A small image classifier, trained from scratch: norm layernorm, trained on photos of plants, animals and fungi (iNaturalist).
Rows from block 5 of a small image classifier, named by matrix and row number. Rows with one number belong to one neuron. Each number is 128 + 24 x the weight over its row's rms, rounded and kept within 0 to 255. All counts start at 0. Numbers have three digits each.
After each neuron's rows are labels from the 100 images, of 14848, where the neuron reaches its largest size: "top examples" is what is common among them; "patch colour" is the nearest of a few named colours to the mean colour under the peak. Only what is clearly more common there than usual is listed. The data: photos of plants, animals and fungi (iNaturalist). In brackets: how many of the 100, against the usual share in percent.
# gate: MLP gate (model.blocks.5.mlp.gate.weight, 512x192), inputs 0-191
# fc1: MLP up (model.blocks.5.mlp.fc1.weight, 512x192), inputs 0-191
# fc2: MLP down (model.blocks.5.mlp.fc2.weight, 192x512, transposed), outputs 0-191

gate.6:125102105137112078119119165070137092124159110130099165136138108115143148153109141165147139159103134117136146097124147126120112139118139157112081143086126138104133098116129145156153117155105124111147153126090113130131166131140122178112076121151152112146138115100129144129145135151113123121172123114132160086141131104087125127125115151147091112156131140158112140075141148153078121110138096144113136160119127110105154164152169107153148146121167101139128122141148156111079098140118094079126105114105154138080090154146148154090092151142119103120167130121199132154173134126084134153
fc1.6:119141132108106152129096080169154178123104135120144130072116108138126105134082115114145097130117117103098084151164163132139139123129136138157138163142119107139140116146135150134141127142104147141133087086138170125090092122105113132155119128104127130101126148165113149110126116126147134128129151175148133111107143138168165132073136129180148138097169126124135111136176139148139103141113124150130099145140192127139102073079117116121093154154080170123087125099150157130162124181127145117121148111105091132135161135164111136153157127132127125131122122133111145084060147090143126123
fc2.6:153137164113102171159157118159098179089143128125134181160144123121080131092124104111106146122134151146137094155077138142126132134158144150126160157116132134105141184111126084124167135129126152125126117114143111147146087112122127106106125107164098172126107119189119157124094179137106120169106117108120142132131175116137160140118102100161141126125109142090113138165105147099103099153114114119105094134091128087169125127129114105116141131114168131140115084138121136109153157157152158160096124093123112128133085188126121121113141131125120087152115119076122134131104106083124134102
top examples: class Aves (93 vs 55.1); phylum Chordata (93 vs 60.9)
patch colour: pink (37 vs 10.2)

gate.221:127104135111116102118104099099130191119130068126134131157149150164155143137111111124154125167139132144164113118113152118118111125145139093159120133102168128130155127119128115101147144153158111208130172160158092104112151102121135145138097096118138133093163166121157104148148106105109126126116126077144102166130191115120133144158095101120153158150129104152130115125147113092156110129119121107102117090101121124126109143064108117131110122146109125161118148073115105096114127123118133076139135095106130119164137150125123159109147125159134151097136186169127129097108125073128123135
fc1.221:108119122131121144122125131101134173056096123083143120128142148101126114129143147108122149129125109164158115113106104129121133158143143154115172121151173096113101165132134129149143086163142143129130134157111105108119124103154121096103126124138162121094154149179151119142135110140158081132162115131133086137159086117119133115095171105108113138114104119134164098184147115146125110120125101174128139134128097146131141103122117142133143129140145117088124119150121095119132122104086080137118125088141147135150067129098128123146109124127063121131065138163096129069165171148175126102
fc2.221:156095104134094095110124078099148090109093155139151118169191135100136141127129207120119095151097135145137178135122147112130140118119111127109161151096118158131139135168093082117149105169135152129142111113137112137143132134159136120148126153128142099101163124107142100123125118159119128138108187118167145140128107121133151117146080155108114124142111137128179092124156138118146144097104078150115102125151142159110100124129121095137103082172121114136126123129106133090111121104142102119137148087136129102179158136104117114143120151158142146097104148116143146132106146097197151159
top examples: class Aves (99 vs 55.1); order Anseriformes (46 vs 5.5); family: Anatidae (46 vs 5.5); order: Charadriiformes (36 vs 7.6)
patch colour: grey (79 vs 50)

gate.147:074131140117129115141158115107127123121128141101154109144142143101087149137148125142079096135172105119165134173174156125082155128112128167121190136099149128163110150147148067141127147134093147119128165134132088103136140120189104122186117113108150135141107102106096133192174103132098124131130128151142105104123124134104133147105112165121142137124127174097139133129126087116106119135109134117119110157144146093181168126126160129109084133137131137110129138147130114120130116137108137133108138127131142141163127144115071128110109067107157110131140094164121151082132099142133092099
fc1.147:180134150092111090115124124125120121133147123146157154126131130109153139111152109137169118123124090180164134132095082118150103147135110120126106141139128129118110146136091128131176129124115109178111067101114100139151124175107193154114138132124104134131143114141190129131131162114108129085155126117063184117162073091129120164135157149142109133130134143120139161071133117084108124180147099128128156106110152087126097130097132161113161156132134151115131113114138120130106119118141110151152135136095156132128152129127106153167124132128102159094112121098141083128133156094130137162
fc2.147:134150123169137114097129113156115118169135183137137134124118132148129093123137115173124077141127160108086093125106128158121146158124088108124095162113139110103132143115091146126137163192119169183116097135101112118139098094122127170102122102126126124150153118121119108081123127150152130120152178125148108092096144121133148100165122135116101106132086140152160140179110102104088117182123118139130120114142140099117094101118109146111178163124158119119127121106109136095114123155116112077143105091146117115199118122140118113153143129103174111129125099144171126128131154146116128094
top examples: phylum Tracheophyta (36 vs 7.3); kingdom Plantae (36 vs 7.3); class Magnoliopsida (33 vs 5.5)
patch colour: green (26 vs 2.1)

gate.93:108182134104128133167139183103104161133137186076098133107151138141147095136157121138103118136138105091137127117105103148117099108133143126108147086111129124124101125157110149144128132134128151170132121129134155109127146141142085103056155104107121121120134164138084093104102128120115092098171153106139128136131094133140105134159143168098114093116148131104129139137153152143153157120117133163134136159090105149113137134115127147115122132091090156149104118148140123149130071087118127117116154146159128095068116146103133113106138104105109134162090176072115149115192133143124119101
fc1.93:160126105123135116112124072141144085101105103124144086126127124135126146127114128141117143136128174158125133124145139094145152108128083132126109161138163104142126119097145108108140137108130128064131127157129139188114131127114182172174156132131157137113111125102144184134121143105109152125113157154117139136095150121092135157106094090198124175144154137142131116128077118101094127133130128100132142107162130158159121121085176114156124149150163113124116108105131131122130170168122134145134132118137123153184110103105117123141124134137146115118160068167136113167096066144098143137
fc2.93:103133122136098121116082121085093150110119162158110122131108168163183138130130150123113132128166105143128149144107128123126125172156092112104139149155145147115113106124136147139124148105113105064135150160140122131055058130110113145148127166128079105086127133167151107141085154162114119141135136090106179127123112128160127131108138109157151130173170090139185122117109105120161129132107114150136110104142123103145158084130176118122119116109118147165140106129087090122133096139169141138129116119133141138118132119087118148113110135128112144071150127135154107116116155111170157122
top examples: phylum Arthropoda (76 vs 30.8); class Insecta (75 vs 29.2); order Lepidoptera (31 vs 13.7)
patch colour: brown (50 vs 24.3)

gate.52:086121159107141125139112155153183154105137137144145110142117110137152128126138133137154124138111128137153124136135144083106104196135098128088136187119051125115150117130136109120116108088133118103127115135150159175095126121105118123143138101101077133122144132116148087149124138138122083119138110152150161104118134141093130119087100113178154105076154170138142136145142138132101110119123148127158135146177101122139135122154077122124105116137161182127100139112101133093118132103156110125114113105134066155128107120080129159131162108097098100105175086105119122128103102106133124150
fc1.52:089085114114170124123143145100133137171140120121149148076125144122168120126099090121125128117135131134148132168106108149132141126169119145134141146152127139100115119138134166118143107105114093136112129104124124116110125121167078127133098084150132128153111166106133109122100134140156129094121107117121089121150097153120139124117128121116096148103139166109114133117138125115114102159201119126095141087133083150169135133083098120134089130073112176138134105114115111147102115118071127117092112141159125099127123112168108135150133121110147097078118159147097069150181158077160161101
fc2.52:142102160143128130162110087126148134127146123093112143157123152128116122121139126097146089123106145110134129092149142133114099139111155086078112161147146103177113157095136148114133115150150172121166115137129105106111143150147131134142090100151103097092136125134127107148126183125151080148107129127138163140125141115136128110134065153094106132116060125191140124119112181098121111088104137131173139138147143139115098072123098138114156150134105119091159104134141147058136128095107151126148143126133100110139143136144083141096133105148120145089175126142186108125116114117122125135
top examples: phylum Tracheophyta (26 vs 7.3); kingdom Plantae (26 vs 7.3)
patch colour: brown (53 vs 24.3); black (32 vs 3.5)

gate.18:156129110138107145167141114170092125122116133157113137175109137147117145156118173169118085107155162085105190108134111138137131170153154146129114148065136159146116098127129112132118132139149153111147080123132095103161077152145099134144089140130132126119089167094130123164104142079156109126139168165094126129086121103115159156099141150168092126130143145112116131138091174145135143096119092144105077111129165108116089116132134127122129120114096144134149161097107119119130134112143134094064111140118143127121146110118109129129140135143125101108132155151090158114096134143171121112
fc1.18:129157130155129120129152127138153156098138115092115100133113145111155142135089136116138094130124107163154124120147136152156125109154083129141092150164122131103155181164113129145153097106110099160127146140119166111119145132158119116144179127127134137139160135149118094126152150129124117117127114114125151141169100075126093137095090135158104065071140108111125125150165135119135146079159165146120164137120087147115116112085126161142144093174166109112111120121158092162113157174135136133142083159123156180117131133167125088151127102146131102086127144138089117139136124095117173121
fc2.18:131107105092173116131136153134074050117148121149151130133099119128091144123119072142170124119098145183132124132114130098154080102113088116140152160155143156139162155116142120110099144128111090117118173127089116121135136160168131103134167169147133161138108119128113111114124100123147128094168150183139095163102102088133117138162146130109140130098120096136112173136153142085139154108139105183118147124114153127143103117151183135161118137099111138136113105094124136155171101113163137111114132113108123137171142138122151132131141112120121125132118121174109120098123131094164105117
top examples: phylum Arthropoda (60 vs 30.8)
patch colour: brown (82 vs 24.3)

gate.48:124117126128148126114168151136116143176146166144145115120134154149135146148121099140171131132155145096110160121118122130119136117136127135120103151158126113094123146136143132169124156094139143121114126063166124093132114117130110143106118140115110094131159127146062161093141166118100123098105111140124103144153132180131144158140135149123137160111141114139130118147104170115129073136124123144092147076080084111154117129099135160168154132119104171122103122139130127118065130087146146089147118124145125139115144135190104124167110105137114117090103120136096145140207108119148192122
fc1.48:125154130160168126106152115158173101130153128156153157127132160121128193166120078107146163156128126113150136117110131118122128134107121122095107108119143095153143143103151135102117135116139121119123139103136153108117071109086148139143161157110109117149141110125076157110144147129092088107154167095106138127169144141125123114118109092152130142105095132125156142133103134078118123123157116096096139113148101129163098150130152141168133129103137145131091143115122114149108120109150136088105091106133122125141095181160146147127123107116096103104126043086116169181142086127134168133
fc2.48:122136126107208153156141099091098141115124141128177129147130137141132109109110160121096104133110142104134150139095184102080112086073132114104110149122143142167117080113082113117159114119091143158145135138171120125093135132133112128152100097089113101097098156107178181132111148138095104113132174188158152158154112138130136117130095125128139122159130132116114126165125115130155102138110135086148134133151105139111085110097106120121105133135102112111149098097120144136149136132128135117177163099117143164113130152127129114090127114121119111125169141089151092173111145125116150135
top examples: phylum Tracheophyta (29 vs 7.3); kingdom Plantae (29 vs 7.3)
patch colour: cyan (51 vs 2.5)

gate.424:100146161170149124160086145123140116136125160132123133129113177096133144141099140120104081126068113118135109124134121122111133138127137106145131157120155135103116145114139151146107116116143144122108181167171128143167081155154090103155109103142123104159161163123094117137138118152149098130093091177135135138177104114125110099161106132124139117138100131158151144077139113152134130134171140159113133126143073150156097103089167183120131109117105097098150129124098158132097102116169144146148138117120120127168089172112135160132117132152093168113095143151106179141134116131143122105
fc1.424:164144170160158128132136126100141107197109143155124163122165140124124094100144138095097089168080111130166114099098128148107124103122145113140147102119103103101146148122106119127140133110124152100138163158131128161105143153148146129124133157162103111137147126109137162144129142107107116182106118162103143131164125109111102164087128139182125116133142087093142143093157114146126171163173201139130145147121140112119129116147121137148076141160132145131096154141099113166106121090105140134153102143092112109159083149124125136097116130120104120111137158110103127133170150096085152126
fc2.424:128116141117186131155101140135096114119138134147112122169139170143119119149122122120126107145107134120119152133173125066094107118094119119101191150146113076122115147166104101094113102116135124144125127070108129112132129107146097142151107140118114109174172131114149113139148126126177104146126087139120123135166103134171113138122133104156156127132134143105153135120111132095194070187117140123078122106157106140163100147104140136175088141154142153132138143110153133097094147107123097088114122152112071141129150142137125133089140114125105135111119135184109134122116105170128127120
top examples: phylum Tracheophyta (38 vs 7.3); kingdom Plantae (38 vs 7.3)
patch colour: cyan (46 vs 2.5); white (34 vs 5.7)

gate.27:110142127145113154143124081124117105071154093085123120116118126112111114101154141101132121122119138077085124076150165133101125120146155090100152113126184115132112114128140103136129144154124148081140122183158167125150149156101122141138134150124116128118133133137130096145146075133144132116132131125142112136124090089158168127141098131102095121149135126126141142117110113136091153102116149143146102149129145120130065110145143077110120115149095122163137120175159136124149095146117139107133211157129168127067124104093176147115136124137090143140127116089122134080155125111099143104
fc1.27:130082122117070115094120152137148166213141069147110103153146125159139149119147111134141134130139100139115101135137135159132140141134140150156130133118136173106128114159124109139146098128132127203134096126114110086130056134157093085146136149131150127113118149124116131126136147155155146177130123129128146125119128092145111151097138176100191114161107133147111104143153143121125147113129086088108129162104160091110160116144153120141147103131125129128130143114127134125153150118150131203110135110121125135103101121127115134160150140134192129138157152144102137176105118154136154136
fc2.27:163137161143165108114112078122170141156119127141139104169132145187117145103160105134129114098144171142122146137143129095130135117119109134064164127114136151153146147117089129117130148102132139157167109119122106146096128144159061156107105162116160165108113131119077123120125121177107139126124106128161143149121115132122153128082112141100149158113150131140128115076124085143112113140138099085172124138140068140132119139110140107093161115141139105119156144112157155087144120140145115137074117123127090144183133109093147114149121119171123140132130171148118115157095086107142123144
top examples: class Aves (85 vs 55.1)
patch colour: grey (81 vs 50)

gate.256:138208097086112117125159128193126141123147139143106164101134113170140090121165102158126116132118166129146099137104115097125134152130135161140100124089132124147105137083126106131071100100144138153106160151122135100165129155162109095159147123124118129116090124114130096126166101212088145178146123100107107134193140122141107125146118134109143140147137131162103078141116119101135143121128142150136134153133114136124112142126137154172146146145103135171128134126124102119172116097121104123137148108113133154128123175128125137123131149116116148157100164130083123166139114140169105126
fc1.256:119124118178130158142110178106123092105134076133105149082141163140172143198115151122126099099120101136138138139146139164125094133109155117115110106135102176166145080134126131149163151100097113082156099136139118119090139104123136119101091132083138098156127120142164133097141131125156159110127123126117142076091091104095137121123121108107126142115168098142140118099075120142104106120165136131127166120138139122160120163125148085099092107139118157123123156103133117133151139117115124098079172135165157146179123115103142130109105091144121085118115148152104149104136137121129154127
fc2.256:131183091155157110098130117124078107132154124132127147133132111148146129175159108105120133134071126134158123108121118163117131150151153096132119084142083138165120115123196098167120088148128173110113095143162107106107107114120097119127108131196144101157117114125131157119141126125155137102122124131146113113126123136141125133114125122116118134159147173115129139051136116125091110095130107099126138118125086120137143142161093161101173094129130100131127177117136127151087123117133138139143102095135139145100156121140118107177173162126139145184170140117103100117098127091121101123
top examples: phylum Arthropoda (63 vs 30.8)
patch colour: black (60 vs 3.5)