{"norm_position": "pre", "fused_qkv": false, "inner_norm": false, "init": "small_normal", "steps": 15500, "warmup_steps": 460}
Rows from block 2 of a small image classifier, named by matrix and row number. Rows with one number belong to one neuron. Each number is 128 + 24 x the weight over its row's rms, rounded and kept within 0 to 255. All counts start at 0. Numbers have three digits each. After the name is the row's rms in percent of the matrix's.
After each neuron's rows are labels from the 100 images, of 14848, where the neuron reaches its largest size: "top examples" is what is common among them. Only what is clearly more common there than usual is listed. The data: photos of plants, animals and fungi (iNaturalist).
# gate: MLP gate (model.blocks.2.mlp.gate.weight, 512x192), inputs 64-127
# fc1: MLP up (model.blocks.2.mlp.fc1.weight, 512x192), inputs 64-127
# fc2: MLP down (model.blocks.2.mlp.fc2.weight, 192x512, transposed), outputs 64-127

gate.159 104:119170068142145092148078115133120138158111125150119175129117093101156136099110109129132158135119124136161083156146141122115177128098125125125113117135107117120165114113113160186120140110075131
fc1.159 106:126131158159123077145111164077177135113148117136125139158139094105146128130118112102118118158137126183107104137098094126133119166148146097161101120109130130117158114075118129131092138127136126
fc2.159 104:132131102120063177134138126138128127141129111144100110098136122097138077134135131090145126160124144109119183142103097151103107145130122134153153146165157102138104111147138155138150086178162107
top examples: class Aves; order Anseriformes; family: Anatidae

gate.29 099:091132156145133179153145175072118146126119189110130126113119098110161174159121123154131113115139105107108123164121103123103111172130116118121126123065117103138145110135102165141125138106095147
fc1.29 103:133122124105107104078122162109141114096112169142109098125115132146105130158115107130156142131135107160133119146143126096137113119120175147134129129090108137112150140106130110128087133114146152
fc2.29 101:154134108192166165154130078101084133100108115148103101115108124101154145097134109115171112141194118127108143119090161140121124146135075109100130109119091144132127141131100157111123123099100140
top examples: order Anseriformes; family: Anatidae

gate.430 100:103113168130102140075118179102126075116064112125107117129125134140146151066105100125103148113095120115122129144130106104146117127110079112112120115132084095163113138139158157103126110139111134
fc1.430 097:155135112152123130160129117126115135127112119114145119161136109068141094156155180129120162175145132144151159111133148119107149114133153111150173151115176135123130124145110079133159168126122178
fc2.430 106:112147158139126176184143103144084134139125121105094106138068103125167131116152110154116121114134078148137110147104156129152099145081147121111148115111140151090121135104143065139137104144115137
top examples: order Passeriformes

gate.510 106:116150137107128115130095094131175117074090175113115137139123152135164098096117112153157110202135111137150096135125135147108090122140146114094136157158152081102098112184104175095132108114166130
fc1.510 098:124136122129134149097133120101114119105176097108142119133153106130106131138100126094131166137132131103104104136149081166158136111084128134139104086158123132099146138106087088124112176114099122
fc2.510 109:150140114125171141169113132114122110119166097129112115112147135136141164187061098138143137133149196124089141078136152154119145087111105107095112115136107102123134105104120108150136116122111183
top examples: class Insecta; phylum Arthropoda

gate.276 104:115151097129087140118119116167136128113107117123084149106082119133133116118078129116121116175138072150121133125168087124109125114110117132138116060165159118094136124131147133081103132144116127
fc1.276 103:097090141071177102130137134119121124137148143143158115102146132107129138146161136127143121091118140125106116125085139101110141144106114118127143143104147151132116127075160151159090149132134108
fc2.276 102:136110141124123141190132093157129138112122147121134181118112140146159135098097125137139127162095154101097086156107145122145171129145106132133143145173102148137124117140151133152091149112108090
top examples: order Charadriiformes

gate.289 094:137138139098114111134143162157130156120124083158132150116145128113146147110106105130116135119129132122114118119129169157130155145095135122119110124137104130109127161128119178148155160081142113
fc1.289 103:106106159136126156154115146143131112158132103128144158109155173133117141153132153115149157107115108169114159180117098134092083119161158133122109094105103141061137125090120163140168122148142097
fc2.289 102:141133093120164129063148105153168136116126135173124153097089170128131165157125139183135115146109172133138145130151093129150135116146144105095126141156118145107108107092090126102111117129119124
top examples: order Lepidoptera

gate.210 086:173114129102135065159132089124147102136104163100124136129067112090120134134095173128105133141163150138112124148123122161142132161122106161129118176128085060130137155107134152125160130115153100
fc1.210 088:100120117137160120059175093098148140081108144130150145148106101136107154124146115137114157106131123128125095121141114111098135141150113072150141092133162154128169075098127092138141157122085120
fc2.210 097:116128126173143152095112147107123126123183140141132113132127138136131092132157138126177103116122106160120145120136136148099166124082112134120126086088130116128143126136121135144137113068112156
top examples: order Charadriiformes; order Anseriformes; family: Anatidae

gate.378 101:119156163169118103091112106124121126132145112122110162129138063127122125114135128103084121116112150099166156083060166151166172143133122186162151155107122115134135119108083134117114133112100137
fc1.378 106:137116106142113123118152123117141092145093127156171075138129174086152094134130145156156133125161133149097090155197103108174113126090137052128137133136128139118115156169197139114168124137131130
fc2.378 104:110138126128140131169096110146158127113095139160138144110125125157178131163118129130109140141139149172172096095114126138129134121143092166122103097114126119090134130142139096090145109160098111
top examples: class Insecta; phylum Arthropoda; order Lepidoptera

gate.283 088:090117126126125157087166134144136142121105107134102141102109086095157130106167137160146107136123137181109101175151134157122129147146136123143097136108089143085132151124131170094118136138141114
fc1.283 090:128138140155136086100132124132127122149139124102103095101145080130089111143143120106089101151072128080101158102134117143129140158140143129118118136140153104143129136123111103131137106129166135
fc2.283 093:165119138116133141134132095123112119101116133119105169124060177107113147138110111146168132129127110133110139110080139188114110117110111165089097107153122135095088113128097153132111113160169067
top examples: kingdom Plantae; phylum Tracheophyta; class Magnoliopsida

gate.286 100:143115150105121112116102174143117122093127133136085117140098139126144127070139159133123109158129145124138147114118105149106107151143148166179170117088146152117095135119149126116133110116087172
fc1.286 107:111127096146128107116109097096123126127156072091102180147155106144090120145146144162105156137118055133159098161131130134144136125174113137082106137087124140125154152142175089137131167142151089
fc2.286 100:176161177125108108073133151123121143124175126141141113134149136095129143140137110125159110124150110198130144145067086142117123140148130092122138101140107133116153129105168126132140133153145122
top examples: class Insecta; phylum Arthropoda

gate.124 107:136110095171125128122152131117173163181112128174111125139114157106148158190181145140113118116121130121156100128127143141133118150133098089087138107171160128120122173129112149173111118175127186
fc1.124 107:119117167128105159138100151142053102150174126112131114101190087146155153099139143078121091122177129127102128133162112137111126069101171145135090124123107131144116141125082123110130176120113101
fc2.124 103:144129153131142116134116085155137150122165098124119149133150116140170110132156099107180112141136126117094106098156125098109120129114126134117118122179158139134107131099091154106106122088117125
top examples: class Insecta; phylum Arthropoda

gate.344 098:135115155120115108123141112144102106150139171116128130156147093125102108099149140080129105142166110137099112078148119118106115131146116104126167148138114136143120138152117174128170163122110107
fc1.344 102:171077133145135143118156123162115119121114165150142132158111134119083140094121145090141138109123106137086132102125136159140150097156140101136148133135100135149094099149153158114133139127128101
fc2.344 107:129149152137107131141144161142182071111131132122097122133114142156152095191137159092116108166115176095146111109064124132121092129099115127089141159085123131132124145147159091140114146150114107
top examples: phylum Chordata; class Aves; order Anseriformes; family: Anatidae

gate.305 092:117149107119143135143121129136128111202093136101111129141182125164047127134122112103096113138168136119102129121090106144114111124120105124095125144142131122142166133112150123126110124152149131
fc1.305 093:151114144161176097115184101152126108135111131108101084119104080149135116111116126117114114145130101118133141088143112119151137153130116148127139141127148094123133136101161116156099133157172119
fc2.305 097:127137135108192171136125136146094108115108135146120151113161144097121139141116133152168143105112130081138154082116105143171138144146141133092146177127110138145134120102127161106154080122100135
top examples: phylum Arthropoda; class Insecta; order Lepidoptera

gate.351 100:085100172137103133147090086118080130113109128169099103107162114109130137159100110101120124136113132126164121119144130077144118092162095120072148156126140184178111177106127156107175157126162161
fc1.351 094:104110120126135180127148092112122095177141141101110130113113105140161109190130104151112123135165127141103130155113131119139112099106125151133121118106111153113093136124087140107151124156149170
fc2.351 101:159111108082145101165141084130143158107146148107091091128071055152142138131132138114129117120126178138125135101112135107084118143151123117124132145124112138116157106147090128138172148107122115
top examples: phylum Tracheophyta; kingdom Plantae

gate.511 088:099141109160127159114136140117128135087110139095132099153140130158091135130111139121122115154132129164160078108103082100162134141129102115108141102086151141155146115138115150141145110132116155
fc1.511 089:170122143164119146099128161136098134132110096166136128144157137155172083139201085156166128129097120140110096186113156107095109104151140083097106129130156149140129143099148109107108111181119121
fc2.511 090:160134139116104108154115147169147150119134127125111154144105119096101136114091145129097108123145091177106083099130159133142142123122117133144136089133109131123155088118124097096109106127112093
top examples: class Aves

gate.337 091:108155107143118086091107137121143164144125096133103155134109155147116152134169105127206131121156066088114104136158119080166160100115154115138097113069082115144138143094115093096140162108150129
fc1.337 089:130150125151133130152169127095101152148124132119142106142101149115118111091104148138104164149138120131119125133140109103121100144098113169103142138180094122116123139149163154153162145097141102
fc2.337 097:142139115135147079163125134130150120131098152135124138107121087176126154095147117130112123164134172100123150124106116155119141120152113138136103165152176091128129130164093086129122153145154144
top examples: phylum Chordata; class Aves; order Charadriiformes

gate.203 097:164168122149083135116122146130158136146137153117130092149102132136132137120137133111089085129144123135100127121130113064090153164126128128139090161159144162109142143123116136110138120156110102
fc1.203 105:088145114120067138130088108164141092124080177127168115124137148112163112138162110139123128094157130128100146106101112142123128121178103100114111081140144153063167110106097137119134122140101099
fc2.203 103:119166102129180095123106138131128140121135127118135104151131073116161138092143110122151121155159119133152154083143093136120099141168192127134111115119131123142157159139115122141118112092152140
top examples: order Anseriformes; family: Anatidae

gate.226 091:134157132129136138103126084108134123147165132125100096135133175135171130108131127161138119116136144137113121103160133134131118142176176133103166137116136113169115130112145124137149140121146129
fc1.226 095:187159168135124128115130108135136130098123149128095131097103136119150169107098101162109126154082122113143096153144155145143133159115142106154159122121146166075123121097122086193102154126108096
fc2.226 101:100110159130155117164135093159161102128123139141101117138121127151165129153131123155121103162090137160109164109137123135105120129136130089094093110104117125089118137152154126081138153163136141
top examples: phylum Tracheophyta; kingdom Plantae; class Magnoliopsida

gate.117 115:113130112140136096153100139099131100115127132180152107126096092161160115128146096118116134121134124128125107129137136148140118171130143073111112121116162105177136157129076128101122141126105140
fc1.117 114:176158124126143089149135116110124126173100118133126119134155145171137155120115108158114124173134174118163142145125120125132112148136117121103140150083141129144123132143142083147131086109150125
fc2.117 102:160166157157168132111148090110119136137139152155139127155065098157155122115135089118129100144134066124079142122127147113132101127137107161134107096115095134167123117090136119153128142126115116
top examples: order Charadriiformes

gate.254 092:159075146145125133141143135120096089134141110114140125129131147139153108146103130105090114107150114160114105124084106095114135144085125106123108115131119170112114125125148092124134107119090135
fc1.254 094:136135162132173125158125118155157142123137139117137119121167065137152146100184099137151124142125109151123104068121120178137137101167094157082097108150108112145098154115116097074180100134112104
fc2.254 098:138114129139112123147127108144128092134166120101095123088110132116110105166099135124162168097141108149147132114157108112177142130143129125148168128118167157094111128129166133093132070114130148
top examples: class Aves; order Passeriformes

gate.211 090:152105144147125129077140117141151134094105138137132147139159174141121166162164121129093177119130133111120152087129121132158121115152132114131174118134166115124140128120120139147128091049114105
fc1.211 086:112200137140184129141120115120164116165109114114125120114135136123118111120110120133167083128090127160131091176134141111089134119080156136147117097155155172066136153127134102099148140127128126
fc2.211 093:105117108119154132125112136131128116149151115114131104143131145143124103154126136111113143144113126146143123112067167105133140154116101126179155117111104127129127139149107132121108105147097075
top examples: class Aves

gate.81 096:153118080110158166093126074171119108116119135112105112151135139125119141103088137158156132129141140122100107127123114142128103111142118146097117123142107123138171096108095140108110138106119099
fc1.81 090:151122077070173121081144096170105116149104143143129104128105131076109104103107132190142178096156119126060108123113097137102106131147115154121140105143142111127099120131115176132142125115127111
fc2.81 103:129106115159131085112140152171110122063139157116164116142160131113102127114104122115094100110130110163101147115201130131158079135166123155151111143166149103103151079133147113122138135161119141
top examples: order Lepidoptera

gate.388 133:129137126121102137173139158150115176133133124100121135137122146106139128139130100102126154122106153164146122143144150105154152125131134141128095195134108125154135115132141113122142143099111145
fc1.388 125:142142129139138119121127157135114173114141084136138094117106131126170148104130106121166111121116140177133104156180135090127130109150124131129125119111087112134091161164130112150132158149099159
fc2.388 101:096105169111143153123103128118110114162124118176112184097106107112113113145128089151084146133143156135186152107097136129159144124110156104092127119153133136147090102105161129148144166148129110
top examples: order Passeriformes

gate.326 087:107088136120099164141124104165124159140120109099156122157146084102143087118088093046142135114134099133100115161141140128169125130105125126144101154107129133153088178122121138155097113146115200
fc1.326 093:101168161135148119109123140134091128136135170109165127131165115121120134110097088073101128180100145128133138115123126096162100113158112107127115119104122126127082143110115150138142114119108099
fc2.326 097:133118176074158137129121128124164132101094145116182113119130111126102074177147147119116106161131104170101173140155078142143148105117140126131110128150133115165126137131143125105148131148136124
top examples: phylum Chordata; class Aves; order Passeriformes

gate.185 091:130179163139132159153149078169126139107117152141155115140097096107139137122089131137170150152144112181142123108094162143160077134114122145139082139112143123151099097125148110121168125125117116
fc1.185 090:090125160121120114101137122155086076139118151131155139136129147104140141112107189104151133123138099142133111130148152149102136143134109124112144162139151163124129151165121114098132184112136102
fc2.185 095:113136132127106135153139103094118117110109163148132130121132094126150102123122120089126090168122142147162155120115121158132119141070187140105114111112097089134117167127126158148138129134144168
top examples: phylum Arthropoda; class Insecta

gate.110 108:141127116137173145081134096133139125138104124137103155138114177101121047156106154135107134112130135173153139156122145132082148126115108117130163150145171123101133133136112173141143147156137080
fc1.110 100:096114125132115169125121104118095159104074126150144108132121129136100160125132096131131157161136103123153105129116104152122110134124150110112158110113084096120098122115149084098113149155100145
fc2.110 109:118096075136161088124163109114080153138124151102141035106117105128120111170108100101088147146106122140128140126135138116141115145120136118158158146149136151128135110128131094124148136142112109
top examples: phylum Arthropoda; class Insecta; order Lepidoptera

gate.57 106:093151123143130137122114141129105134112123079156123190135090130103081162098127182140154113151120124157155096132154139110091108169134144118118088137070122136125117144185122115082120117160104154
fc1.57 101:135083159110114096095153127108113102137140110134100147128101146117107154164172137102130132092142140108106115095126161106131154133130122113154169191087130147101119106172097186127124099144105129
fc2.57 098:156134086131142129135131111130124121162128110139133115144122127106124140111151152103126168103100141089138102104119139124119120135091127146125103120083141156181128109148165096120108131097065119
top examples: phylum Chordata; class Aves; order Anseriformes; family: Anatidae

gate.356 094:113108138146123164162087120107132129086108127103148145150116115128131106172134114141054124083132081135155115112118132125155092150107152130100153106100111128135120123134146135177160143110116106
fc1.356 096:128139126154153148158138123137106132104125107130129141136100143087105135174104110131089116107126148098145132151121144110138112099096222136102140078134131166146132160132137124143137103127110113
fc2.356 100:093177151114115108120154173113132088124174088083114130130154112144115134129182104136104149092124123154154078115179130139168135127142079152116137137132161146130136140156138174128110120155157141
top examples: phylum Tracheophyta; kingdom Plantae; class Magnoliopsida

gate.232 087:149120129168111126117112138123174137119128122125152133145167139135120133149134127128121118145110111159144122108173115170115112139103125159141105156115132064109124122139117162128160143121111093
fc1.232 090:122140158134147129147171149180128128113154136164130134081149138130134131148161185111125094154150125165172140102124136122146130158114102132141115130153163186156094109123152095138153080122135127
fc2.232 097:133123078137107120187125127141155135114099086124139090098126117141155127114123104073133113131155124113173087087124169145110136141107114146125087121174108143111117112114105104119120124119133141
top examples: class: Aves; order Charadriiformes; order Anseriformes; family: Anatidae

gate.467 087:120145112134108145125121118163162168138134097123127125172130142171113131109114099126111126143123124135171165142113148120151138127108111107119150135089122123106120171167118136113119104149146128
fc1.467 081:124094134152115158087143135116197144127136133090127131132098148146145166124126108131160115106091127158157103107150171106139149131096121132133176147130126154121128127152129109087124098146144129
fc2.467 099:109123136147150079104152136126051156112077116124116106130155119127106130117126133146115088164101126145154142085153162142112175112117111135144153165133126130151095111133134127131105154126095137
top examples: order Lepidoptera

gate.442 112:148088122156087100130118127085125147140130113125150125094135134132116115112179161157121104142096130135127090081139116143170109145165120105136154102143156115121136120136151146127144120138114181
fc1.442 116:067106098136120123132164103140139150138157094143127134080105142136152102121105126139083091181095140123093093136127112096127115123113093084114143122107084148110120114146104173130130123084118143
fc2.442 102:090152129120149172085129114116115168107130140125145133147159161155095166111082128115111134123169155109124119119133160112153156138097167137113093166103126119131122124115130148158148150162104097
top examples: kingdom Plantae; phylum Tracheophyta; class Magnoliopsida